config.yaml
train_examples: 203450
decoder_norm: "groupnorm"
decoder_attention: false
Rows from block 10 of the encoder, named by matrix and row number. Rows with one number belong to one channel. Each number is 128 + 32 x the weight over its row's rms, rounded and kept within 0 to 255. All counts start at 0. Numbers have three digits each. After the name is the row's rms in percent of the matrix's.
# convs0: first 3x3 conv (encoder.blocks.10.convs.0.weight, 384x384x3x3), inputs 80-99, a 3x3 kernel for each
# convs1: second 3x3 conv (encoder.blocks.10.convs.1.weight, 384x384x3x3, transposed), outputs 80-99, a 3x3 kernel for each
convs0.281 100:084151116132061101143100073151105105084025181155057110138111069124165099113107109137115147116197081120118158160129149125199167117168107112096159122139109128142132117167143097144090100097152151095076106244158134165132119105088105067141146082084130128125130214126120155091140134125096151102127163100145110158109050093118142112107135091128148118147131076131138161044112166107169145153121156131078124145102108148156137103112100128136154151101155073075097167089098118121105084179187106099131123124148121191112122117116120145147111126132125115140
convs0.282 100:115225111160139192083142150092114042192043075098169142126081095128112089099123137157096129102136167104107116145156151143110161138124156121086114167080183154147141122130157100085116107148171167162075110095108112094115103084171147154130131068135152134146101161137152129149121147075138086159136113137099098127142080119135147081155099095173127070143107169103119144128139125120149144167178135107118145141114173162169133102164173089112139084081142142109105072124070143138134123120094098112115120136112125116138097117104109139143138194094126145077
convs0.283 097:119118081166135153141084163140127017196197142218184173153133187148123129131152179131149146116118148135140165073108087103114145103095140161088153163137185104104094127100098137117127152156152151109079041077142094118180141123126076111195114113162116153124073107117095168111119140116132133167123187169121127095087097115125151104135141085128044085163112092142127136115130118145093143135158145101112150114092139093122160130178173151175100101122164163171145115058140123115128125141100112127147141106107108109145102097114085079130090107127163108137
convs0.284 098:081147197139042166095093162167158104154038174098108179135185113166255153143162117147091127130129125136133136129133161094106128122114109137134180091100148100128135108142130119162128109176139100113099132120087174123123113105135127104151145112116120130133101107148157094149064071126066109126097129136121130120122092149123108127104153141096189158149111145125123084159172152116161153116156136091159108119118110144090111121144114151167102156128087118135153140124141108118100121149102121113111148113140116143129104143130124114137141172125106112155
convs0.285 096:056114129112062148149123149116125141119227153074165165119124161135090174153143140116140101121133146090133135127151106152103098128128137088097120082085149131131145122171161102145182141154146124118099123151122086139124131118126107142096141107125133143103156236113122115151149130113116147105127143116122110144156152149101139131121140137134116123136161091164115136121162119171152160148080156138193157153130132076059089000000044017000057112129144119129112116120128159137121156109120141141139143113109134172121123134117066110051053051093078062126
convs0.286 101:117151126153203049135133126104109145211191000164094084118140166150125114107110122119140124116129121143119110141127091163126153106133113103124141101108076105149192120142165147151144151137110096120142107053135118103096144134111116157100118147147136103105142153148098122105141125116107101154094136127122142139088172112104130122115080116194191072148106083158125081139148128122125126139142084135134094116139178093126087075111081085162151099178174125168165144114111127138118098101113166112119119127138108145183111136140085106094092093108100094074
convs0.287 101:080150145154063185083136139074095118194255104158122127120144106095115085101133137165090144120095145114128111137067174116051101113096075132101114181123128094140117114097112137158153174106153153162116174159105172129063195148199110000138146150091172126134119183107118130109153152114170150084141107105147122123159154123128148139088088122069177096121120069119097148127137194102127156123107134155134104092129117162103071159129141125162094169141148119152145166140200188151148134133094126164121107112079115089130105146123158142155104142167152119104
convs0.288 098:162188153117072188139092122234188202125218072161188055149191110145146105134146111093154102096133144126132126110126109143113150129130089123134068121221032126143139143133100131136136150139104131137180151118124139179100097135155176109164141178159117092106117112077124088115109100180103098187143115153154142155123195138074104102145098110159101164124114113109106098145138203139157166121090145169138127128167140115108165132137082086137111101133094103115095139183100120131075153171136097121112129109128096094168132120130128099146145036070126140132
convs0.289 097:114128126204129126111117125115016101075000056127025077133127121106116114126108149133124142103106123153100132133121118139214104145127131128165140139226156126157136094112113113152163109141125136128128125223158146169094164174140131095184124171168160117107131149086190077093136109120152167119137153143125138111150065139136105111144081148153000137126130122121119133145142105123137149123123134133144102121109086109151178092211188082090154131123108147116109142137085137143116140138130130150121142132132153098118150122121121148117124142146098110093
convs0.290 098:096137187071120123151149124139135088130203062076174080107132130194225199116119123145087095144128122118140121123115090137111142108122133110120098083111160112079115144105146135157063065106123121097167134063130197146173127089133191071154142139104164090125113130149150129165113093132117108096119097158124136159070112168173131161161054135188166122131101088088089076118228119131102107152161172135126127119131145069089137091053179125160179110124070070148074116126114108119140163151102128148103142142125121135149152138115130148149108067068174129138
convs0.291 096:082149103158056106126163121224131095119217052108034107140118159152197140133152141125111127090146119107138108136092160123185124107127115102095106127158105104138071149149125115118106142124146155184144196194156099154139138159111140226159152139112111087131154096242135081116096117136118172113128156095110099121172116123142113098136132096138167089127054098145150131163128126143150118112083110086106131098140057108051137110051098098101100112117133174191146086165028122133097128163092162100097146133128151099175128103088117079072082079113095116112
convs0.292 099:169178098093046118150145213066083208154255141170090110154115128162138105119138133112087113112123195142130110149151115091147093118112137153099139154116170173118110077102106108101066162131086149153095163095104107153169171105170041000160149112144134144155104112125102149123086109127132130137124139138105106099139084165169135142109112123143149070099108116105100138122050065101128140098150162158085105170115101099162144179162071096150130136112137111125135103129141130084118116085107140160129154133129107078160123124120150148106135127101165140144
convs0.293 099:104111105164209156121118163098125100146163078163129119110127094166110113133172132102148106114182050124149100109154147150121128148111151067110153118119170161077160085106154175129053124169104172141108158112111151118113162103138142208074121111156057085168121139102136100126117180126141104195122093150142131111107124150109133154150195113156148168118133126134136112157085102084147106069106113113148159129128132079197118167151170131046134127138138207244163150106154147154156119086089137110114148146124147145082140131116096131136136194060121129124
convs0.294 104:069100151236131067139110153162071098193189105160127141110170114134168150120135111142121135087132144104147106124119120127134123118117100123148180140158149172110168094062132102132112093089149128151155109121097129103112146102158200216185116104153146126094127110132095080112135157153182154107131155138131143112134151104127129138104146153027164107112121126111137093184109112137118148139128103139107098134153101110181153099131113146140079137115134142167165108136142149170102135097120148111159141144114129130103138109140083160155069094131095151145
convs0.295 102:162075138131071100120101132155195127137251118144000198124142110129125109124109130121116136127120134122047111112143126141124132094120121137124160163142113125100126134111136125135127119162142106138110129116144103032098102176101142119123134140061119108089118138127098191117122116114114118156122100137142109116098176124131091129101133119171125189139097104120102125112121127115133149136136116136117104134081120087150159147150116093095108182123084121088142199155157123141111107162143114152117116094090158143113121162129145136149102107133160108114
convs0.296 098:126117177141085174086197124159207131203051204114203115147111137170116145127088158124149155084103116137077140140116117141177139125129142137154164123149149109129104134096136171112103099131086148106124168114133123108096093102109068255136148089177119125085081092104186114182152110108178105130104101111130152128155149117112143106138136151119002141116147107143099119123062125140138146101155140135069118150114162090166098121109077159141124116158129110153067139123154134099113150093141139130113123093104121148108115122142120147182108157172137116110
convs0.297 104:125058112119155117167126111076255098104000143181157173132126102126113117123155142110145148072104150141137123122147139111132097124116113165053131087126084124134117089240120128047140119141122112148115124131111150116118129198116142146148112151151120161131150088115160133146092146116123105178143100103148124116079159189117152155105122105138140105132134128102196110094086130138130139116177142125145106154169132150044145098139169136096142105072101142120130120129164165185167130122145126133137127141135130119109121132111121161111138136115125112131
convs0.298 100:120156116130154255139126205056123131113101197152105131126071103130147144092083116138101154154161153104162119113134085107136141106084090081144133097175154084078106106140119056118134098138133083103102099100079111109131065117135142163125111128113101109118106164099073067129121090104141104130160145093154183173086140082144138105122127177114112123133107114146135129175131099106111111096145092134136137114046107170160221255160251170128242180145119143121201108095116152098127112077084107139118124133068121131098143116104116160137098151120080085119
convs0.299 098:160110107111134041154146086178168031187066130164154154138149134149179091178115127137155140188025101151117146130119131138121118119112134132118115153152135143120153134103155122146147144110111127088142101140154093130111148092117232071059104180090151165136157117048109098157155124120106123206115100118154160127089138138118135157117150156137175145149105127143181171162166143136126148143151136127142126104151132058160161132104180128150134108147119220001091123159147150115136111192133155127140126104127165098109127098105093129131158108127132136117
convs0.300 098:119095143111179177143127116060174140165150057134204178116115129125200108127150138121113121094142109121151113135135102153119122137128141130153146126096108101125078128144131137123114147146119138138108168185156147126125104090113138081127157210154114116114107129148143121099144165134127090095137104114158097132144145117121105141144144150152157086138107121112097140113008113119138134110102142112093074139094145106146145118155131061115118118096148156129115131150143147129114094071088088157112119116116135112127134126104132140152149131127119139088
convs0.301 102:100125143110115128133126115089077091083206031091121064082097115075187081115137110128134133125134144130102134103096098097174101113115095102051167125092179123080120157101119175097096124126157097077129118120138166170114141139105129120102131151125144145098117222067127109097115062101095092148120092109118117117121105130141088103118127167150112168162135135111124120134072123159118117124136130150208106116134132111163128132171106100117109089092097084109091084120082163138164142121159133137150143161133117106134109114139098071115035002095109127160
convs0.302 096:119188158084080100144126166128151100120128078154170123136154157103106112130128116117135161135054114111117145128147105094144167111145129148148124139065157127123113113125119072092146127131114108147063081038118096117127104089133108113111069105135108127127077038070106097095088119100068131162069117094147129128167227115117150140146106109175086047159104142091124102139141152122128132107107083100125120150125114165120082130128082123171133111130128116123207091137113117132117145122111095166100106168130128132116127136123128099091112096085167140137
convs0.303 100:154132104166093164172098105113086138065088144075059091128141133208093109082135132088173112112141091124143123109144092107188142118150116108129170108161208110140140129114134166084119093151105175140093152133130110133139133185178165189155153139124114098108210161170124127153139127130116124191123097134105134118095147113117171145104148084136194132123140147139150086191120091102090093151103138109138152149127146111134050117133058090117076114162158049221106094153108148102102148087132113125115122141154095167166105158130111148119122153158116118154
convs0.304 100:126095137093162124115148107207137197165170176167131173097082165099077133092087139113164111141080109114109119127114131083132137185146164147088164117160116174187143126119135135113161151205176088104135164129163150169145110187129139060106123100123150122093124081103140197090139118142127151180154101108188165144103128112118090141084142158127095187126147141147133193153104137143098084115120118101097155119126102148164135091108132165147097106117140053195115134121134116164148143126142078092097130101137126118108130159116154129066124077121151156128
convs0.305 101:109202170141174117170109118116152120121078083086120105093115104081157140123127128111128100162137125146146155130099157141164160140129119181161145208091175213091111107125123080170082119093126155125100131110093145173152127114072148178111199106088123141147090151166127061119130186127168138140139159175096102149145192157134123124088167105130167142081156128157154108140174160152167089097136157136098140145159138099114066156166168134141114139154122090095209149070148123130089156141137128108142135156154131116162149098133187104093123149117078112128
convs0.306 095:078034106170086174101176132148149038122060148077157030140126115111151164127140103111150130122140081131192135148133115151150114115129110093107145172119138142125084122138146105194124068089127150112128097096137125136184087111157081083175080214153107142136098123118093141129127066109175163118149124176159087091129142131177093106186145150153115136163126192138145123152136120168160111143108118155123108174111089184101104162109110129124161099185099084117174149171120110168164103130103105143132113131139119096161106097146149128152128086113116149122
convs0.307 100:146132125117160156142113122087128132053105206102113115135122111151159098096139149112151108074094050092103069119099105163119170120131147127150124100153167140191097135100042131114080123105139120101135127080140087112121173062114173147177133095213137137076134033000126088085182109107133090106108095165092138167095177218121196170155134178107096119156087142131163129097126081085090114155123147138092123095100155129147173192121128123096136108122128111126124105193111116142102133103090155145115123100109154076107108105127122117150155096151131080109
convs0.308 098:190195165168109195121096111158153113201150124151111120068085099134143111124148127093089125136199115098122091138137147139142142087100144143162091113160107121106126114109118110079142129124117125107087137078072125110173177105088108152099160097145159140138110119076109117111109163150136076148160149205147142099150133148132102113124075043131111050108105150160097099121170147152128123088191213191120113146126134126153054121110212171146092187112063122139075135179105124116123092118116133152127107121136121147095109120156118083055126119100138101149
convs0.309 104:113068069140147138090137086122142136108187106111000079124101131113104111088099093122149140126110125127120107103097106117125130110151095100124101175153127152126123122160136135126117108086108147091135121097102119112126116106077139067112146084129123065098187126104118077146155153132140113119135117125122122126155166143132110130135141156100063120139128126132130108127145141116133106080098103111180179102125114156124103115103071187144125146140153121062067134055107150198169147152123123065111141135141126127093138121151144112111146102131145113139
convs0.310 097:220158165129108121123072165121090061194134146255174158152121086111118098122119115175128141148134159134105164118094099162086101112101115080101110136137080156139082132099125107172111112122134120139167132103110082019151103087103170118114170145142079073119109161084124126087100151126137115110099113134166123143124133131123148154115151106160104125105106144130165161117175146175160126081122129139134119119125109073218211115114103097037154127101147185137143173110106158106091109080117118086112105078113119142123097112061084182203107120160088095202
convs0.311 098:075088080139054115157143115019152105000099153137081188111145158129105171092087110116170107130115105111109148083106152105074155094129117134092154132128127157104096107118133117097126120111137144118107113105127081121119142092151111116098148114140113164097099145080107140127083154168085121153121120135094151095080182155157169110114172074062070039156128145169128158044070158131112115096120150069146097137159138114152100142116107135178142067095152081136157110020088153140127167132173145095092133098123139113153102112142131063146123083085073091128
convs0.312 103:125164153156216097081147029137159121118009131186255159187154155135147115132164131104119133144139142147156099140131123126147137103137145122125123146151144201095124135108134151106122127255172119087126138152116079183128098131154103116139065096116112132120128098113060142118145138125111098104118173108126148123139091110125117106146130139136139146091231107136143106143084137115186116149133143103118140073094087105098113148177167123062182171124112110137110131092085158127131135108119170142150101118133092107125126152137171130136143172129097137136
convs0.313 105:123159158073255060148164148137110123123024140148133128136136113108146126103119124128116131118222099151138123128143133158145119129144119134142074143063118150103126146119117101177101127110127125192154108163134100140120118128131058060118120140134104130133083046105121157150144134132146144162149138115118112148125168155126118127096141112088149121131151137139119154109166133121137104121095122104096110117153147100145098114091152103104108142075118106073153136149119128125123148218156122121132135123127117107129131153152114112118080112156119130139
convs0.314 102:122078105134177127170187108110178141046091164093091154127073107113147119141144121066141098105142112119181107116072104127108126114123129134178187106145134093109136151114180191184154151133101110137145130147135141201120096193158126091156178109158096114098115155065060130161144089126126132166140122090112084129093181161139118134137096117137167113150132125087168119132117089093123101124150091134101135142140118110136131107094194057121126134100153119113110092079134137123097157090103167147122120107108113127113121119121101158146168120157151115124
convs0.315 106:119122106120163103127137122113065119102255106108098109124168110152121123132155120158136139130148132155167109134117126128195134135156122130090142174212126141087138109138117116138127132142142110099131135036122131130115158143114090000107133136122112113150119040109143090118115119121141165121097149133115116128136043101103101137133127151114077121111161128166096139121093159142123099108136146118136121118151148136077112065255118090120125116109107114196101104110146125115135113057151133161122124111129092088131111134106121121094073110083120130111
convs0.316 099:175099135083177152182164180201148090065080048079150127101162121112133122125138129100143123107074149105090143149114160145112138109072092127046125121125103149138135101103115155120123160092078144068107107142121112106093128045079128028152092193128104148167119148155157131115130119113145141113184171146134095132077110117113206137114109135112164142080170154119138132129081085119126136147138151115087108118116137113099126095054030093024088112105069164161090106133110093119141115142164153123120162144128102115118115104096133062116181129079149121145
convs0.317 100:100130124163138139156137157129149140172082105138079138150116145148039179122123135149147111143133122137117130138148125097123160154130121133142115097142117124093123154124130145096103157149181142155091169102131124115131108192109050000089087107148139144166109061164102138094109151154092086141120113120158089124140090079161152121116093114095163128138101112113108135163085176140104152133137150100080145109089107208115080125167159227169209107103146159089126098121112154117125127169135135145164131152141135096131110135148165116106099078134146155109
convs0.318 099:153160117114088130175175136085110163132106091174142125112125125054124143174097143098170123187089142108108124109124122146099145115119128133104129169157154164159134122106123144101158100112130098102097112093137094143157067170073224067194088100154102117131089129085111108111131120076120102105118171122155102126109121085138128123124178128000074140107141152134170086155103153122156137141148164143115083184126116219157110129119149071153166140100127099139078122089130153126104128180143079098077110102096191086126138127125117090089087142103074062111
convs1.281 118:146123147182139118107120168108152147082188110108119132103088168096144069151113145144116123139087123120125129108139171101082166130137178157161165145142144142128150157003132180213072105142108114086072120120138115106128090098163130171122097106121158143157070170161107112088155117127156161149086134133178203113126126132120162168108171116134153151136117105084190164150109107096094150100085141152108101126165123123106108136127105151142119121151102104175102121173061128108092135145138096112112142163124108169180090113066131103135184184112147160148
convs1.282 090:149080110093111099157113126133116152141137119116084125114163097192128130130195105151166097136047160049163122156131097116110146126155095127103090106129135098140096129146173128133122112153154136194151093119169125053076099128111099118104122081127147113136125091128165131124114120101071141144113087135138092182124108121142129172144087150170179171155115170133097110135125168130164117162227195185151105110044137149111177081172166150123130152151167143182203136119141171176147121102199076167226141179095093162146134083139078093129091073152070086101
convs1.283 097:125134134134096113147114152138138123133124160140111105084104098136107135138144117072065098076092135112126063127158132177072180129091097088148058104104042066063118107058098181102090124213118068118172035078154072071107182174101136130179150101107077092087143165111109132058131118116131168132120119121092190183085159114132169122175167165099162110121085148096089107116148134123100105138193090116100103116098111156170141084162119108104113126171110076129115130087104115143131169158153171181125132139129123099115158141123156168150101078159135106149
convs1.284 113:115149119110131148107150148119127137110143155122118114117135148117091110075147100144165122115186104163168161131112149106130117122174128090166116107100099099130066160083120185082126213130119090140123093092134168158144117120139141112135135122140146152124072169150077116139118089143136086176119148160137151112077166152098124117128107147103077148124132163150151128144081081134163109107159104149130137111152143099157196089138172106160108127135104161192140157147140113106115094091094096117126134155162094181149096174139139106168050063135153161139
convs1.285 115:108154116126128142136125144087085114072115106116130124122142140096161151142137119084077143089029092097090110183152157163136107105159086123153108085106114081179140111090123128110131135114111106142114104115116081085117128118097076229128176137109116122160127072131132087118094133150115062140141141107120092085153138074108114091141128103157091094127127147118114151096088135123125125110129122094120180092167171133104047153039015112111078132150138127090121136099126082071131067135160045140101067096161085105124114137160077101127078047018033056055
convs1.286 108:116149151062120160157117114131130130000149147106139136102178114102135121128079114095073150101113083165128086124132169139111164157202138094133120114145086069142079144142115125067097160073105164147128116164139159118153101137160140151102119180125159134122145123076147120133164100071070138072146106104157107150127116121089125163120105141127102128140093127162126105141097106126086093083143153102129097114117124148128156137162193151129130149103135151072174107105095128144142168168147149158130095164107102169144108148129153169158137182150186170167
convs1.287 076:103150163151087142125116111141124129118006166132145150145121135123169125116107064152086150130189197166116119127086125164116142118119139145106121149177158150155099143124171135126102153143163167159121097139150118158107079101103111141159113139075142106143104151136143119161096121157129150156123141146144157105147158183123095136092064150127155147145131145131121105124147079119070126172107099128120116165177087095109154059073063127157139155153119120054143154096183140130106123131071123124071079061177159160121143160151133140101123150100134132100
convs1.288 086:141121178079117107159149093110077102105220137111116149120063166143154154106132140155075116094195130149132126117141154113119084144100117132133155153112181148165150155136111142082163135140077132079104116074129154108106103071133159139132138141125172111128146159132101172115126137161120067142109128170130157091094123157212184107139113119133177141088130165127061141167172149160100145110073151112098071093052110155149162111112121164121114115170128149134136101098105103136170165108120195130106089089163110115148137116177074145128110126102122127068
convs1.289 107:118140134133115147116115146130144158152255151112180144152137072085150111108171132094151124095126056132167098143141110159129085103160116098120108143183110121171092125140166120184128146145121088137090106094148107085122113052147107114118165125150128112150138207137079130160109169143169077152113171129124075150111067109129086097145174140117193156180175153130090157146161113168097148097138142166148110153177120131169115136101120127142150167176157165123157169144148112099155084164138185165097106154139151142166084125096126135129086204155125115091
convs1.290 086:108122137127120158114132123119127134132162140129125123171133133088094120148135137136075176150196173149142131204173132124133120173151165121178106095152124124198119094127137137145183124131120097117089141161145106157143093066115118177144092090079121100111129102087080100066126100113144178114126125164153153143093087065103193086149190162124126098100185143153118131161055075141131149125101142028073078158164156117126154134100096079124109112128129152171140147157149120126163080157155052154108094050072104048046133100118125146101115146187106115097
convs1.291 084:125103137148156148120148102102114115144109158135183135122143071137089154137170164181178213130064131097139139133059120107075115103095127110132062089145120112173141123110080123152128174133148133159104132100151117156135153082119082069132067113123195127130098132123140175139142146162182071216121187160130139147160106131133134107120119154123082089164144127149119146131123102143138120148157137103126172158177137132160128176199179134140143116107164161127060154186127138156076054051110158138123077089094072044083088143148136111136081127110134130143
convs1.292 088:108092097114183135096137156124134102149105117127092098105102127179066208125112129134128139084072111101127119096108113189110178153176171074134124163157163110102069105143151156099126106159092134135085128158138080130154141136110164149120133162080126112072181114123121146114106163135130043124159151145124153140167124104120112125099119112163065134149066116114134107143164140079197099106088132146133115148151158114127150135129181174164130114150185130128152157144167034147104141126110188170093143148136167166156124093088118149137173156149141215160
convs1.293 088:118150138069133177087135142136100151110119118124129142129125166007125170127145161129117138111056218107143197137093116111064131109093112120192124123153137120137125134158086049108077105148129153152117142106119117114146158134120126077074072115106115099103139139056153140107149136126156171045132158117178102155096129132101195160119101096114123100122080108128104134119195164154095096127167175117209138114150151154136110094088119130127145134088167125074157151136134185039143084069147122067153123143128120097153095169118052069118095129112135107148
convs1.294 102:124160138144119039122170131155107106134083091116098115118114134106104114109085168163165126137133088160139129133131119135183173141126187108136132096163107132130171160155158152105229132199145142130105100106125089094108145163112133028074175123138097088111159149189167121113086198139142164135104109116104124162121202117102127138140111152143166163099130106112140124138153037103134080129115170180153088096151161162125086190130095161161159160109174116040062134102095084085122100150139130154143108136139071152127108093130073109118085156154097121210
convs1.295 098:163095155152161138127135131137000126107154139110147139140132130146157129137149109163123158144176153133104162165084161105099128119126132090032180135068122083130078107145190151182137119104130110123099103146081094153111180097190110086113130139156177180105120142139148135138086127141182174126131153176158106063138134124132138195133250125060192121117167138153094122151151087123120165154152179120166178124141124152078090205139104148137155103235088149117159129133111101125162134150163121125083124121161142071169133120111161123111150199190122214196
convs1.296 094:116070121140111152138149121117121115126037102110163125083105141122089095148142116143068130145131094113135102138160169124147096137148096115153108118105086102132109147118092113101143174169110110160106131114071112112072085139109106106072100128109113108109108199151115203146138227131094050099081168105175100172134174136138096124135141093084219179102152140116089120110184166129105084105115118059143126103182177117113126127117093121106086151099131145189158151161156132089090123108134116100118138155087150085161157132149141139148145122105118141133
convs1.297 110:125104127142099156122140122133150121094187126164114139118146164124178129171107132187169118140073143116039108119144138161110126109116138134101149121145131154093160124052072115092076194061069128152128114115137121130137117145138145144170089142095063159141128139079083152191100128114153127152109141195117175109098167156167060131080136147155146108119091131109127087127134160120193102115153081152141141079060087127080067130061114128118100131114076098185159118102163102141159103151114099040171125078120135118079106135153134107205104131116126131128
convs1.298 086:143119139127127106134179117140109124074144108107105103127161141146134111130150119116112103073094101128113105108090163121086160100082192138150120148169228157172128114123118166135102112183180149110094149130077159127120120073102185157191153126144147122177157071190140135175168142135105112143133198132144133145159170115142162114171148135160140165050143130136138148109135164103123118161142143045161119105101149109166044152099000081080033117113100124134127085111091119124087098132110056108070126234123150152099134174101194167114182186140154141091
convs1.299 093:129155116203166116122124119114109144121142106120148113114107094197105140064095108112119121142192170103106142122183158176179121122162124125107119116127102148099090112119098068153023135123101093135154100148156113151150141105133164074093098106088117114121123139156144142155166167110107171128088088107134147180078036236114095088139109123109130117088094114102106100112153114140094151127110101125115153123124135102072116084067109141130147097132124115162077138170160128101144138103079073131099122098060130089102106136094148135104129163183119182153
convs1.300 090:132166084118000124095121132117096127146167123142135123111088115127098133137149103153113158123150207114113121115091155190106149122116097154117098149216155139094113179131118140137093115105121131135103120055099121119141105152098131136159144141128111142144161143100164123121120115081084086154092095073151124123122255155171170124079120082158102094123138117119158136172138133140106115124076093092226142155142128152130181094095158105106142098126133129171136128101112171131143172144109147169146087187129124111103144111159087117154148132159140112127
convs1.301 123:161134147125122090130138128124117153132120138145145135117146112151127175116154154132150128152156190120130091145156161161109142152122115132107159121023201114107144135132139135142101102144162077067109086055061113032026085137117129095111111147144116122115121102118137115114121155121150038124141055154107079130118102125097109099102141119118205074151118120167123117161139097140086138103159168067129166111161194143101172115099127135092162180157157194134189119171162122104133235141145192129130065137113058106082084116086104131087159154166081139130
convs1.302 096:129134124166227202142102110110141127116194129131107102153176127131143165104164088117105168139158062124121078115122182126133115110137119154105142112218132146132134151150109138166111160134138111109131107129142111136117101092161133094088127131169149119143172064071174157142134159103168080183115092087142118132078139118113075169133138087132133137137158112146074111140071131143135125133071133066192136175123139135136127151056130102089089150135155100129168130140143148128158119078101142086170089108170076088118139116147125142142118082119111110100
convs1.303 110:141147144110115150123134130125140126153131095144147129140126130122111100135147156129092110110155099095075120116153119089158103094173123113111094064150066149147108151129176153166166135124106093122141119143073150103159178150085164076085118122174130152202118153125162130104165131138187124081192088080171161110164149108199137123141100130110152113116148086108132185110133185124130167191124122153116101167122155182122149180090170169128179171110155126104116144153112088100096120098099105145105107079185097122203153155171103098095137126114134190113
convs1.304 090:124133113139141147131139150114121103136131105151108115131094140089149162043128201104162138150153045117100145139165109133138091104080164112155103131151108166142117162140199118098125164113146138164163097161157145087144130155066134128108146156154103152129101149117101126034145133084135149072135136162100171162127098147184149091122106113171122115134132137105120117122133171165157127196129156111193146168137104170168171145105151155161166123196175129122129114135150180153184135121220160164137138093173143154151071131177136106081116126124143149097
convs1.305 083:156139131140104133132137127102130159113116145112111101186125164057078070128081156139113164152160208169119121165079141161076118132128097087074091073077078100101126111113084151098150119109122132074135170127121159159144123149075146116112098132110125139170147205101095093087130093147093089134109109121128092134054092140111162102080117112062157119078093140113156170096120048126156129090091141108202086129117090118093108082104126122098130149157172089113169120145102099091130095127127115085083127083106129154138077108135105115122124115104219178131
convs1.306 070:122115145144124150171160102118120167103169127131104127151066135060161123065179138130124161172117166124067121045065128119166100133087166134095154152064081132139120147137135163050213118132211078103123067162206119114146082117134111104111132153063179170076139098115161108139117107108111076116117096116051166124087215077165108090117118125111092115084136154133200104164109202091080129138123091127221081138108152149143147116186175117142138137117177125129136177191187154120180178099139143105151158152137182112164133155090107067113074162132100122042
convs1.307 095:157127155132138175167159141116187115146137134109100112093121151152065118116069108163128138140085111173093145143112135149113127159125129171079125131092134145085163124115109112100138166095174143096102111121119114153125163107100147131123140176103199138149207115137141116137073133166125142153150165151102080086099104113123100159111112109147132141100132127181114152173242127148149129105152163162236138095161082135129132085049137131070107129141146153134140165162144103150113090157148098175113117120126127112078184121152129154090129102132144131162
convs1.308 081:146147135121086146137070115121139143124137133138093111154151104138090114141074125102126133076110176126118156101100122135129120179153162084081111141116164187150120153104144120097109210098120126080121104087086096093070119162165149112161147096173083187136127138103148079048098081088136126075105114116167151133154125112210111149130122091136138147165174134135135120189115112148093102118123134100162132104114115134068114108062097128076140094103171134122158070101156137177132144131155164105134135156112089120142148159129153158139133141177122132188
convs1.309 118:141139146147170120152156164144169112138099107149130133112154160118145124098158137175181153147122123173158176126102180165146199111111151132120155098122092174128115090081095151147158099145131145148118132151172133098117113104110130106116139143136138140099122076114124100112123139144164119129113165134155167107124187214142050124125152112141112095098119108148135137151154125154180132154108168150061117062091160147137137153141180175167143184151140182149113131113123124090111154173110080054094116091089099089139133100174101085108096115109108165128
convs1.310 087:070118093102099127134180125112127151098149131114095104108149134184124193101151139091140136113053063070082098155123110142141092104138176145119132197159153140157124158105086164115102138105160064099097188141060108110091160134129167129116132122146170144166161193210121121187137173120089089084125106122104199185099132108074167122124132124202193115168199088132101144086103117104146098167128161137151091134137121174118118122126130124148078151139080161119088113158089126127146062100170136120113126160133158109166155189176088114072099153114090111144
convs1.311 092:125089133129125146169133137123156140116118059130147143083124109077132134095065147117111080127107124154123181120104125124143192150174145160145154162093060140089146111130135118133156132147153136125135087086123102160111151136162098159125135113099119097121153094131118117065104142147137100165125118148187151148109080132088161156120093120159096227133096112110080094105108121062104081124128120120079103131103101116199153098243194138167120127145143099162150118096136152160131160114130186131178173159160086097102118122118137168157160213118119131114
convs1.312 105:154118180114037121087160117123073103128160134137139123113090083140178113106117109131126174117170111093105073152103137170137153153079131106085085108125152138122170134244127115004093134110137097107155108097099133136133096152055109147085150137118177145134159111097171067120116090132161164098144137101099103088120168144113173166172101075165135134145214136168133140099009109129174157141087132140124090164119108119093139107143183104095131173107158138153119142120050087090161123155130106108157115182126144110107086090148144109146175149122095092085
convs1.313 136:116135158065255121135116148133149128156079161160094106107118161167170129147079129146114145161075121149107116144113136178131180113092091154115150123122116104145135159102107179107151163163124146125139108129099112110088189131169149127156159208171104128141125149138108156113154132156135173115138136160086118122084105088152183124175110107151078126137128109113121136107149118116149111118129091113088091145189089111134106150180116110105127145149138068153118124130108120124115124016146139127179131090146165151140129106098136138128126149147185147123
convs1.314 088:132152107142135124111130129112130141098173125113121102123137118169180107123083112110173137127186112103114137136178106104194116076129109124205159120182130161044161103082150176064060110128082138122141108103081074145111154152154174094133112208147119154190152127169106084078127117126096129157082141137161156130083162147138034128120131152124122137164159148149134102109171168119114111144128082155202088151146060118137157107095175165109112132155098117157153135166141094103106200160106128159120173113152136154121179201128154127113081131164133090125
convs1.315 135:110119136147114142129174132128131146123128130114099117117131147140169144122095133125121130106131171151086092082110094137161158175120127145181103156129153138136070108101150128115118107147059157136085109175110137114125106138137175255180194205129123117162128128093123137143146108105154211093152135148102165118145165177081112136145114125139165132157128144145156171169136140146113105119160087176135122132118139114116124098028114119138144117111113119222165135128110134142101168092146123130172145116151138165166168120130142159136135188168136155128
convs1.316 089:126091106143158138118130097121124120146146098135079101165118119127145161123164101132109130162176100176168133136058128053064100103078101124108088126164119031195152126187120192115174159110119125147188156097114080150096144130119085149155161184122149146070209117145148120089142124115088129101096102121138132102118100159112099077157195082148126085175163117149114099121145114153130106149146131090144202144143134133145098154192115115098086145174137165131102199149161117153109118137123154183203159097105219131147160155166125132152129104135083115120
convs1.317 098:117165146090204096110139133132120136093130162093102112093128093123133152104151175151153190133134122082115133186138130151153088139135120143171124124078154128082139138136120167208118136153226115104133143255077097050090118121104123203169140202144095163120098182148109101112104151136147184135117114100105099139161135149142142204155112164121191112153158176109118122136137118141129100155135192155174150123178164099101105139143089170135117165145146125119167141160167108095098178162088123138124126091167177086092131148090163115105160112154086152134
convs1.318 086:127130146106131077094134072111118137122107103173100119132149112140154103138161152155159066169133097193155081141106167097134066155131148185182105082111102096145168130149082169108172145140109107136085166151175140105125165161100125148096171136138139179168173109188142127126131170152139156117094133122118164112162151230134109096141109116209146090108162163066132140145099088097130117107152063085187057124161108138117086165066096184073046161132124129122081110166137163097104116131142143123145126113118116164108125124140173105127130083173148143134